Rows from block 4 of the image encoder of a small contrastive image-text model, named by matrix and row number. Rows with one number belong to one channel. Each number is 128 + 24 x the weight over its row's rms, rounded and kept within 0 to 255. All counts start at 0.
After each channel's rows are labels from the 100 images, of 14848, where the channel reaches its highest value: "strongest on" is what is common among them. Only what is clearly more common there than usual is listed. The data: regions of photos with short descriptions (Visual Genome). In brackets: how many of the 100.
# convs0: first 3x3 conv (encoder.blocks.4.convs.0.weight, 160x160x3x3, each kernel summed), inputs 0-159
# convs1: second 3x3 conv (encoder.blocks.4.convs.1.weight, 160x160x3x3, transposed, each kernel summed), outputs 0-159

convs0.67 [123 136 122 123 133 100 142 123 111  86 109 134 161 143 126 111  83 104  86 152 116  94  92 129  84 105 106  98 160 105 103 119 117 138 101 115 104 122  98 125 146 112  97  88 149 122 126 118  86 105 116 140 149  94 135 133 104 143 109  97  92 142 114 141 154 120  93 101 159 129 128 128 115  93 124 124 107 108 148 111  94 137 117 104 174 113 115 116  89  46 119 125  90 111 141 135  69 121  91 119 110 128 101 107  70 141 136 116 106  75 162 113 124 118  84 120 110 121  89 102  82 146 103 112 153 111 121 128 107 114 112 130 110  99 118 125  96 116 125  95 125 119 114 132 135 125 100 109 101 105 119  96 148 117  97 105  86 117 124  95]
convs1.67 [124 121  88 141 106 120 109 163 118 113 119 152 141  85 142  89 135 110 118 132 153 120 124 120 116 152 130 157 158 118 129 117 131 162 120 134 149 125  96 141 172 106 132  94 105 132 171  88 113 161 148 142 126 160 140  82 133  95 140 136 102 167 162 134 180 170  83 122 138  90 185  72 150 146 158 155 113 173 143 149 162 125 113 130  84 107 118 129 111 127 116 107  93 190 137 115 129 141 132 111 115 118 127 112 118 198 110 119 116 124 145 140  98 110 127  86 131  97 117 120 133 170 147 108  86 100  85 148 126 128 148 149 136 104  96 143 139 137 158 143 103  98 123 131 158 160 146 139 140 132  95 128 156 117 130 125 143 142 140 144]
strongest on: text has "man" (29)

convs0.122 [ 88 101  98 141 117  97 126 152  83  96 130 152 117 127 124  91 120  90  91 121 158  91 112  94  94 133 121 146 130  98 112 104 152 142 156  91 144  95 120 153 144 103 113  96  97 135 135  94  96 142 147 124 110 153 149  81 152  87 154  99 102 141 151  94 133 139  87 103 107  84 122  82 123 117 151 147 105 140 109 107 144 129  86 100  93 116 104 103 106 126 105  98 139 117 107 127 118 153 142 101  98 129 139 115 126 119 102  94 101 130 127 115 107 103 120  83 101 158 107  91 134 124 125  94 126  93  81 106 110 102 141 117  91  89  92 136 114 132 146 120  85  87  92 111 124 144 106 131 114 125  75 116 131  95 128 129 132 113 131 126]
convs1.122 [128 113 124  77 148 118  94 116 108 106 125 103 110 111 128 132 130 124 111  78  73 114  87 105 113 115 125 123 138  99 124  93 131  91 116 108 141 110 100 104 134  93  91 101 126 152 118 156  65 134 111 128  82 112 116 115 143 118 143  62  94 122 102  74 135 115 101 100 127 138 132 151  70 130 121 133  70  95 138  98 145 144 132 144 132 147 131 115 129  91 154 138  59 114 137 142  83 118 119 133 132 132 127 121 120 137 137 148 136  92 112 128 144  94 131 150 119 133 118 150 110  54 154 130 119 142 130  96 110 102 122  84  88 130 144 106 143 120 107  93 135 163  99 131 124 100 131 120 112 130 135  96 120 140 117 158 109 127 156 115]
strongest on: text has "sky" (36)

convs0.5 [120 164 111 147 125 134 151  69 142 115 125 141 126 142 109 107 113 119 110 207 126 116  70 149 110 165 128 115 107 112 118 153 128 144 165 145  94 148 129 129 150 125 111 123 128 134  96 110 121 118 135  80 216 134 108 132 124 136 127 118 116 144 142  79 141 139 140 123 139 113 168 104 114  69 132 135 130  84 125 120 167 120 154 130 152 132 129 129  97 127 108  66 128 139 147 141 108 125 169 134 144 109 100 123 135 165  87 139 131 136 104 119 147  81  98 129 129 130 100 144 129 131 133 102 122  98  96  95 138  92 126 118 104  92  93 131 139  90 124 113  87 103 139 109 132 129  85 104 127 135  79 150 133  91 126 136 139  92 109 119]
convs1.5 [103 147 144 146 148 152 166 115 151 112 130 153 107 121 140 146  91 113  94 155 157 127 167 143 110 152  71 150 117 101  89 137 158 137 116 166 155  97 120 164 158 167 144 139 140 111 132 131  64 177  92 120 147  85 142 129 119 137 120 111 131 108 101 103 154 137  83 103 134 128  96 112 112 138 114 130  81 178 136 122 146 121 124  95 135  81 138  90 108 143 153 120 169 176  96 122 136 121 117 124 121 111 144 145 165 145 127 138  88 126 138 125 104 127 140 117 134 159 121 142 164 138 119 143 150 156 158 156  99 158 128 102 120 167 152 138 138 128 161 143 146 133 130 111 136 149 129 120 141 154 149 136 173 149 162  89 187 111 127 153]
strongest on: text has "man" (29)

convs0.85 [132  82 140 120 132  87 144 133  99 104 116 108  99 122 115 154 120 121 113  69 126 108 162  93  96  58 113 102 124 119  97  81 134 121 130  53 153  89 127 105 110 114  98 112 139 132 145 148 151 134 117  75 101 151 128 110 119 123 135 150 108 148 113 142 148 101 132 133 190 143  96 147 150 125 157 124 138 169 117 102 128 138 115 107 129 108  83  79 120 125  86 112 127 129 116  89 130 131 145 103  63  69 136  93 106 110 118  88 101 125 135  92 110 145  97 115  94 106 122 101 111 135 138 112 124 141 132 140 119 117 117 153 140 126 114 115 148 145 119 149 133 151 131 167 152 124 148 136 151  98 122 150 147 159 127 137 106 147 137 137]
convs1.85 [147 130 130 126 151 137 133 151 135 114 131  94 145 164 154 129 143  99 112 124 119  93 164 117 125 137  97  93 151  87 103 136 136 101 102 141 153 132 144 128 132 109 103 125 118 124 118 150 108 113  88 139 129  72  98 131 114 120 104 135 120 118  79 165 141 108 140 141 177 123 136 164 151 167  97 106 130 118 141 124  78 132  96 153 147 158 146 172 150 125 155 164 152  89 116 124 162 104  50 150 156 154 132 121 126 126 165 149 157 166 141 119 138 179 144 149 154 123 159 144 124 104 129 120 185 122 112  95 136 109 146 110 164 103 118 145 131 154 133  86 129 118 150 113 141 134 152 154 149 118 127  99 143 106 107  85 106 152 129  73]
strongest on: text has "sky" (46); text has "white" (34); text has "blue" (30)

convs0.107 [ 84 101 122  79 116  90 128 115  91 118 139  75 127 110 117 125 167 117 111 122  71 116 138  62 120 118 134  89  92 116 159  94 119  48  98 126 132 111 101 120 134 143 142 140 121 133 114 136 111 125  98 112 136 100 126 114 130 116 134 102 137 161 113 138 165 142 128 132 106 116 109 132 131  84 164 136 117 129 102 140  93 146  92 132  75 156 121 151 122 112 102  53  87  89 119 110 125 120  89 153 122 121 120 155 127 103 111  92 154 113 101 131 128 101 171 118 133 123 157  75 131  84 137  92 115 120 116  99 123 136 141 101  89 133 132 141 141 136 144 111 123 113 108 131 116 136  85 137 153 120 141 137 117 115 134 111 106 136 105 101]
convs1.107 [132  96 147 141  75 113 131 143 134 134 154 161 123 145 124 138 122 124 117 109 145 121 160 116 133 165 115 161 125 122  97 111 110 166 121 153  63 114 139 150 155 131 139 150 106 118 145 179 131 166 145 140 116 118 147 127 136 111 127 136 146 122 117 130 139 123 130 117 116 138 152 175 147  98  61  88 118 155 133 122 151 105 116 115 122 113 138 110 128  58  55 136 117 141  99 140 148 149 123  85 135 178 131 128 109 144 129 136 116 109 102 158 103 115 130 128 101 136 120 125 132 140 121 153 122 144 158 166  85 217 120 118 133 156 169 107 126 129 148 157 160 125  86 124 122 135 115 122 109 184 166 109 136 103 121 100 126 126 102 148]
strongest on: text has "sign" (27); text has "red" (25)

convs0.133 [105 129 122 121 115 112 136 149 111 130 107 111 114 121 126 130 110 115 117 132 108 100 207 116 129 130  89 135 134 113 115 123 137  99 104 149 150 169  96 132 168 124 122 152 117 124 135 148 156 134 135 154 147  86 136 134 161 120 164 147 144 132 130 185 158 122 150 157 158 145 156 138 177 148 113 107 135 150 171 136 169 109 130 109 156 146 122 144 134 107 135 165 112 152 187 113 141 124 107 125 122 147  91 111  93 165 172 102 120 119 142 113 103 187 119 151 126 119 109 137 109  39 142 110 151 122 152 112  80 109 122 137 166 113 133 136 126 151 110 110 129 136  77 139 155 122 170 145 103  95 130 108 137 138 118 109 120 168 161 130]
convs1.133 [142 102 161 124 134 121 123 175 109  99 136 126 161 108 158 113 164 115 115 134 122 113 128 126  93 169 119 140 141 127 168 100 136 122  99 108 128 144 146 165 169 111 126 111 138 148 168  93  87 165 151 154  83  99 159 108 152 116 134 101 118 122  91 122 140 125  84 118 108 105 122 105 123 133  96 127  88 180 151 140 171 149 127 110 108 126 105 108 122 121 123  87 127 168 140 144 110 148 138 117  90 113 119 127 148 144 123 116 103 123 117 118 116  99 140 125 107 121 128 136 117 156 133 165  78 114 134 203 117 186 129 117 146 171 142 144 126 134 108 155 172 116 100 142 105 133 159 129 111 153 174 163 114 123 148  79 115 128 164  96]
strongest on: text has "man" (27)

convs0.127 [124 143 156 117 131 143 178  67 128 138 106 110 117 115 133 160 112 130 153 130 126 145 140 153 141 145 117 152 122 154 117 149 148 127 143 153 137 131 157 123 120 115 119 117 173 104 113 167 153 149 160  20 151 153 142 182 135 166 140 126 120 126 119  98 111 122 145 135 168 170 127 174  83  86 109 114 146 149 111 108 159 119 146 122 130  97 107 110 120 143 123 113 115 140 103 120 105 167 155 121 101  53 139 111 164 154 103 143 107 139 138 119 114 122 100 121 114 115 106 125 116 137 131 147 112 149 143 114 147 104 113 172 140 149 157 121 123 131 109  98 172 159 138 126 165 133 133 129 109 114 139 134 141 165 119 128  75 118  90 129]
convs1.127 [109 136 116 145 177 109 151 188 138 127 148 157 133 105 188 108 112 124 131 155 145 125 124 118 127  88  80 114 147 114 114 117 136 152 130 125 183  98 119 140 177 146 135 135 139 157 129 158 103 106 129 163 136 116 113 133  97 136 111  85 136 140 104 120 133 167 127 130 178 112 142 151  93 158 156 163 128 116 156 157  98 115 136 138 123 116 152 157  96 131 164 132 150 120 102 118 131  96  80 168 143 145 120 139 134 156 109 155 128 136 153 148 113 143 165 133 158 158 167 143 144  84  87  99  87 115 115 150 129 154 159  97 133 128 128 181 125 146 176 124 118 106 121 157 108 155 175 141 148 113 139 134  98 116 124 127 123 146 160  96]
strongest on: text has "sky" (34); text has "blue" (28)

convs0.33 [147 159 123 159 141 144  96 109 158 138 122 192  99 100 120 123 162 161 140 115 132 150 116 156 139 138 144 126 159 151 160 146 159 207 161 164 154 144 104 121 152 154 120 111 179 143 115 149 109 116 126  96 123 153 154 153 165 167 163 110 108 132 138 113 136 123 129  88 123 141 162 117 131 103 177 129  99 115 123  83 123 162 147 130 134 125 115 144 113 107 128 119 142 123 108  95 123 114 141 131 115 106 108 105 127 147 121 121 141 141 151 119 172 150  61 138 131  85 103 122 111 130 135  99  73 131 110  94 150 128 144 119 130  81 105 150 120 103 139  88  93 139 152 107 121 138  90 113 124 156 115 116 122 147 111 131  87 123  88  96]
convs1.33 [110 117 122 141 113 107 143  92 132 108 106 147 140 119 182 117  91 121 124 149 142 147 121 135 107 134  58 144 136 112 125 116 116 144 122 118  95 148 135 101 113 118 101 121  99 145 142 149 128  93  96 149 134 112 139 113 131 114 149 151 107 139 125  99 100 117 123 121 149 110  79 136  94  83  74 116 132 100 166 121 129  78 149 120 136  96 120  75 120 148 107  98 164 169 117 165 131 136 143 108 111 124 128 113 107 145  69 149  91 117 126 153 109 107 141 107 124 134 128 123 127 114  71 123 154 132 132 142 148 195  93 127 141 117 131 118  92  91 117 143 100 118 130 139  97 125 141  85  56 167 120 150 134 104 123 141 107  77 130 121]
strongest on: text has "man" (26)