A small contrastive image-text model, trained from scratch.
Training: adamw at rate 0.0022, 7100 steps, batches of 256.
Data: trained on regions of photos with short descriptions (Visual Genome), 203450 training examples, 8.9 epochs.
Rows from block 4 of the text encoder of a small contrastive image-text model, named by matrix and row number. Rows with one number belong to one neuron. Each number is 128 + 24 x the weight over its row's rms, rounded and kept within 0 to 255. All counts start at 0. Numbers have three digits each.
After each neuron's rows are labels from the 100 texts, of 14848, where the neuron reaches its highest value: "tokens" is the input token at the peak. Only what is clearly more common there than usual is listed. The data: regions of photos with short descriptions (Visual Genome).
# fc1: MLP up (text_encoder.blocks.4.mlp.fc1.weight, 768x256), inputs 0-127
# fc2: MLP down (text_encoder.blocks.4.mlp.fc2.weight, 256x768, transposed), outputs 0-127

fc1.441:134128101127119123159098140134152111111134140102077132148165115099098104147116181095158145133101120141151086089110116146086144164090104148186119147093089135145124114145158126113131133133157114135141106155075079114085128135093147131130139138126124161098140155110162120151106164119154151140063147107119147088114140175140164128086135103135101132155128116159121128163134114139120159126143
fc2.441:132134126136120113120099117132132175127133130152147109133155127121150152161142128127124154132128124128091127139123120127128123115120149121071115122128120076122114126118107109124085133134126130119134177140124167200130162112127145113150128134112120122104093128112126125128046116159116120117130136126125097138133070111131097128129123152124128125118120128122132158103131128126146128133138
tokens: "curtain"; "hanging"

fc1.686:159133116139112147148089122140149116102143154106122125125175096103102115164098145101155125126104119154141106118153122139097132149086090099174106155106095161103148132156122117140165151119147112160150129151084094100080116106094161107124131071107155129135126168106132110135099172132129150100102148132143127114133164170136149129113133149118118125109111112148130140148125105119141162100144
fc2.686:128124124129121121118101115130129171126127125145144115139163122118139153156141126114129168128127133126108124123122127126127126113116146126066123131125122073125114127123113106137088132137116130110136184135121169196126162118127144108149131124116119117099099123116139125133052119173123121116131136126112099130124070108124087123125126147123126132125115123122130155101125132129133120135142
tokens: "curtain"; "blinds"; "wall"

fc1.764:150158099114099110145082086178132115107149133128110135176104108103104107130118150123152120121107152098142130135156176124096122144121133110130098124138104151128133116168165102115127093126135118149130139126129132123123127146100156125121163133106138139093122181144140090172117148141160138157102147088127162116130180139141141174095173147132094109114106145136119106152140120101117123079149
fc2.764:123125120133117124124099114121130182124135125151145116132165128121144150162145122118129166130131135119108124137120122128119136119103145128064121133134130088122110124119108117127083133127125134107143181142127170208118167107126147109157128134124129122115098122116131130128055111157122134116123131140115088134131072115127097128128125151125125127128107131122131158102132126143142124134135
tokens: "curtain"; "wall"; "bathroom"

fc1.619:108190120146104131173077140157117123126133148099133144118137118089141144121088139125139120124114122123121100124130098165107108120112102149179129125112137135125174112152126117127114134136148135135145114159093096109099103126106149095137088081111147142078099150115151103167106138151142122133116154129136126148117154165140153145112154133153102134091126135137142122171121094086126149083106
fc2.619:131138117134117115124107116130127177123131123139142113127163123129147148152136116122132161128128130129101117133118118120134130120114149115063106125125125076115124140117110122136091139137125133108129181135124170200124153127132134105151132129110123124112097120116132128129055108157124134113122134136118094138131075110131090128128121153116130122127124123120131146108132120134150124135142
tokens: "back"

fc1.311:135082123154174102135156113118124124146100085119117118150119176116097153121146117126096113121139164131154141123138137139192111106145121134118148124114093113091136134144081111133119144152117112128130149161129118133146138127128142083104147123160102097143151112080119128091120138141101104154150151163125086164126112123140102174139157095150100091133110113161121078124104134110132098114125
fc2.311:107118089129157136147145165121127106130174104122114140139110148099122142146093129114122151113111153134130090131104135164139103059108117126092098153126078122112149105107089142100130130156143117143105143141109125114101131146105124083121108070109114120124106124095154098120089188130125132138125100144143085143105126167118138175135174096140149102113118124124143143167110104136101135120136
tokens: "<end>"; "sky"; "blue"

fc1.148:165148098133116159119089143131177109143136121133072152150131121072107128157095138090144125139137123108157122102135144160104144127092150128148096159105094174150122120167165092104149137118136099144132114145103092126088139114136144110121157122088153117127135129118140117148129189140134139139095104096131142116132172162141143153090150103171094114119170120126101117177183111047151185109141
fc2.148:128126115136121121107108118124132182122126119144136107134157137131143148158139128124127160122136138121101112138116119122129126117109151125068114131136122085119112136132111112133091128131125127103147182133123171203130161110133141102140133134115117130113092122117136129129044122157123122118130129131113100135124081120139090126132129148121122128127110130108130164100140129132143133135148
tokens: "<end>"; "curtain"; "bathroom"

fc1.490:128164141149096151117167130126132146136131109197083117123127142133140120133135091135161153102127146107132164164142157110130126083147158129099123153114176112112121124132171154122121132133145125152105154111137102123134125181159104170148127113126100132126103158176119155091140143118120102121116129096113106169118120078117086122111139139162142157137142111118188139182105133118092097114159
fc2.490:139139157132146113125131147101103147123145133108122142122112165154128176116130103068097134122118131104127130084179106114155126133104118116109117166113129147130120153130132081175137094114170097182137141130136078138161118130109159125127170102102139172174160145112121178084118115147127093136164148125130135119147144150080084137162157176106096125132121118089140153117124117109130131104145
tokens: "<end>"; "."; "field"

fc1.355:119060122138162111134152109130150128146115072114125116156114192136084151117132106123080111129156154140158127107107132147169116122143122118119134108114098104094137132133076122138127155143132118129139167160136119131146132138141118102088146114149102118134128115070129128086134138143096111160174143167143097159128121135153116166137162102150116092136104117139104084105093133114151106120104
fc2.355:115119095131159140153141163128138123142166125130119169130115160110096157145124127125133133102105141123156108112124128153167114071136131147086105144135089122098160096111074151123111131131166120138129138134119102119127135149114125076121117082115127139128094111096152104103097189148124164131115093141154092117106098139116121176135149099155150096112112138137145124162110104123090117105141
tokens: "<end>"; "sky"; "blue"

fc1.500:143094123127171099132143101135158151163098126136130128161113161140093141139157135130116136125148164147141133100118131162174107105129101105115134140103098089091106119121082108141121153129117119114138155160143127145139124149136153146103166119135102116162096111100138152097172151135084103149154129149156128148093099125127103157137143092116134076124088106142113081125095128132129103100119
fc2.500:108124127144141147136143167146134131148171107154163146142133158120139189128097109114120118137127136126112114139123111129169150087107167138087112132139087135114120119113089161105103135105161128104168149137136139145097167163123110087151097070081121157102085116128132113089107168127116156120127091174116107145122122114132106155129131133139127105126131131105174197164096107108097121122122
tokens: "<end>"; "sky"

fc1.289:143149102129115144150096121143141123090120148098109139121158105095113098156100176092137124123113115132140083103160137125098131151079114109158097172109108151113135106146132119140149136116161109177125120146081072126096105119069156113122124093100155142121126168113119108155097154140133141113106134104125150091134172157140143132121126144144123128112121115162129126152133089123142170117143
fc2.289:124128126142116114117109114122132172128125130153140113134158127124140151162136124115122167128128130122105122138126118125124125116110147125071118134127121073122104132129109112137091131119123132113131188138115174195121155118126149104141127131116132124104090120116131131130047119169121120120134138128114103130133074111127095127128127146127129131121115121118134153109120125133138127135139
tokens: "curtain"; "blinds"; "door"; "curtains"