A small contrastive image-text model, trained from scratch.
Model: 15M parameters, encoder arch preact_resnet, encoder activation gelu, encoder widths [80, 160, 320], text encoder layers 10.
Data: trained on regions of photos with short descriptions (Visual Genome), 203450 training examples, 8.9 epochs.
Rows from block 7 of the text encoder, named by matrix and row number. Rows with one number belong to one attention dimension. Each number is 500 + 25 x the weight over its row's rms, rounded and kept within 0 to 999. All counts start at 0. Numbers have three digits each. After the name is the row's rms in percent of the matrix's.
# v: attention value (text_encoder.blocks.7.attn.v.weight, 240x256), inputs 0-63
# proj: attention output (text_encoder.blocks.7.attn.proj.weight, 256x240, transposed), outputs 0-63
v.44 038:586515500491503449500501479487494503476506486491488485487496450524464455500498514487497475475516528447511484489469512519470492500495488496515491529490497537499456511522484501516495516491502492
proj.44 037:479509492478472489495506553456498507481509495506522502518457487500527441507525480522489490508528481504477496544520521493494469502495503553487487482508502513474529506474504459458493513507523538
v.45 063:514518485522531503498520496461513512492494519514477456475485485521489513486496452527530507525503477497543506463494494483487488478503509469515486478482509466481563504490468538517498482496504500
proj.45 112:538517479513500527485452488498517490491490501497488510505585488475466441461456511453513517460496509510535503493542510470488496529491493451552536522489517558532472494515491509527508513493504473
v.46 086:532539491524519516502506474523513491496526530509503486477498451494473482511467522476556489487483473478519482481501513477435523489477488514523471532506508508525513486489497493515498459448496504
proj.46 139:487496510483512475524541531491513494502492493497497508509419498500516554512535505551502486524524517524460482515459534541492494478489504544478458474491495461487512507484518482451497518516492504
v.47 047:559500492536519496506516500470503504496500520501475473493464490519447509511503499501533492538492480498527481483463511519499500489494525464504499492486509485480546487505452538523499498521486476
proj.47 112:543514478515497518466449481504505494490489496500498492502582494487466449468465503441508516477487489510548512493542501463498498525501500441535536519500521565526481496522477510539507497488502490
v.48 131:497510452503481516496472477516473494469527537465499507480520462492486491529463537461513510463483471461517469488521481473466514478458456502535462535517459522499507492528478482521487473478510496
proj.48 154:471493509488514470525553527498499502516495496503497502507412513513521557534531491550494490533524509498453486506458509545500497477508503555474481462503490450478523500487512489457501500513488510
v.49 040:498554484470456486505497480515540499478503561510502534519480474490519487506505543492539517493503511511480458472506519457498457465472474498523448537508459492493473467502522518483486483501499495
proj.49 042:460447528492536507528590532509519502519490477495480498498435503515511577519500480484466484529495512483477487533462499504527502503484499546451459460523483499510540530476545494512499476494468495
v.50 103:455544520494501522451511488504458473518511506528550502486517502491509511485489478497536505518476487467485544528491482482495490495507534522505517478536490519503507464492502533485521485499501542
proj.50 075:526479488512503451536510511496528517475493497475459492507463499519516509498559520518462469491534527491483482491511510545494513509484477477472471545486505442495510523508517443484493500490489488
v.51 104:460542537501513505447507504511451470510541505518550497477500500501517515493481469491527503510516492448481546546498474482489491465510525534507521474548465513509488496510515514496536479500477555
proj.51 120:482497494503503461531542510495503515510489497488493508508400498523514552520557502544488486518519509509463491493475510544502497491495493534464455475490502421475509516494508476470498512511490511
v.52 092:429536521498517526456501488519470503514487488551548484475509506487480504500486470505537495524478491489516563513499480498505517505516542526500533462532505510498511489502489525498511510503503524
proj.52 063:543478479497483447514487519463502497470498512495475512520474489514525474493545520541464483468539500492486494494494540527502497490491489481479486582464492468492497530524520477468483503513487496
v.53 042:492521512494482522495504500499474488515421488523497469477502516468469522472490477510515480524506497493521507488459490495504511519508533503525509447537516521490554478492495519525548485492539526
proj.53 031:505519477527487510503466536446498533486534508502488502524535516523517473508531585537486498474500529499526474475537541533504519491487480458463506542486481478482455477475466474498486475500518465
v.54 064:514562443482473481488495499484512489469519523474474491493480472474508474520485543496550515481456476514459465497505513533487462477454478518510460516483465511494460455490513492502507486510497447
proj.54 059:485443523490543527506557494541507483531516469496498499497429533507520594530509474464462471529513496504483483517455464515515504475487492509480458470516490460504530528510504493524513498499484515
v.55 091:519501500478508498517515519464541519513453486532476505538492509497512514488543502533521510518487539556495495498471524547519486551510519498474505484461549484514500485466519519466500548523511477
proj.55 147:524510484510489531471449483509494495493509508498503499496589494480479451481455513441505513477472498504543498495543498449498504518506500442536526537499505558519474492513487522535500491493511485
v.56 098:518452490498481481541489545493526521473504505468472520513498497538534493484511524511457508491531491504492463511491516502493518532476462487486479541478528479542487544501517467506457497504488475
proj.56 074:462548530502509497466518466521483486515506489504499482486504527491468511517496441484551502513491499498528540499482488506500491469512531534527542455524455528497503469505468517508518487501507524
v.57 094:532449477489487469528483541485515517469529514464462528505485491512550488493514543497465504487534493506485463501516514515491508513470458493491471530476517479532474519498526461501467495503495480
proj.57 072:444549537502528528463543459539464479519485485509510478498490518505463541511499465492532511540487496489493537507466481484510493470521531537522528423536479523481528465501484521508498497518502532
v.58 043:440487521463515509469511490493465475552489497553539512494518526519526510460489474488460466490507521466504557500513507454497529492528540536486545495532492523505523500514468503506510475491473549
proj.58 036:466566486528490471506476508496510509477488515514478498499467495524525489506533479576533474501547494492476472494503511536480522483490520533505480535479519505488493474505514471473495525485483490
v.59 213:481515477488466520479461488539475484471517543477510524471528459495496469509471540462506513478485470479509471496534475467453530504458468501539455536533493531531490494520509482520477468470528497
proj.59 163:475489515496514472520549515496497503506497494499492500505413514526518562532541486544492484528520511488456494508463514547503497484505509553463477468507489442479517503483511488448508506513486516
v.60 046:532516453448472491523498514473521517486513501495462529495523479483505466514497547498549547483482482571467451474498533504488489521476520500519473499467493499514447481484524506471488495527514469
proj.60 074:513497482524496533485475478510487498510500495496504488490564488510481487471460496450498498474465496490549499491522489454508514496502497436517534527487518537523519494528478513532518491480505491
v.61 037:540532468514475502531472474503514536496515541527486518485513488507535463515496540512544526459473459543488480479504520543507514456510492505495491517503478490498498498471477484498421522516524493
proj.61 030:473474480534561513474490483509484501485499476461498500503458519458535510504455511438443479472499501524539511518476439453497511502501518515516501467494532516495506501494506497534513478470490493
v.62 097:521472468486463486516487545471519504466506517467467535517486482501560494473490517516491534484519482501473456523499506516502519513485477498489463519476533491553462523488560481495473489510495476
proj.62 076:452525522531535512453521456529477509522497477503488470476523529511445534519494429467523486517495496474519545485506476472519497492529529495513535469525477517482524471533460503520511500490497515
v.63 086:574468472526494487556493504508539509489500495480458491523503496492504484511495522492468514485526515523499445486509510510510485479469463498489475528473484495490505517516488457505509508504480465
proj.63 058:443505548447510533518536502521487478556501503518538515501474496490481540516482492497504515542485488482488500501452489491506490466508507562507480409505480517484517478469520523500495507508491547
v.64 036:472524512514511510469517499482468446516490460505550477485471512473466534488470500460456469496554510490505539504484433468515508532509491523546503460525494537509497492501461518498493480496464515
proj.64 069:465504514484515496527535523493509495508503499508498512509422508511530528535555512554500484541520520515464485482482514524505509478495504546469459484503500446452519506468512483464479492503504514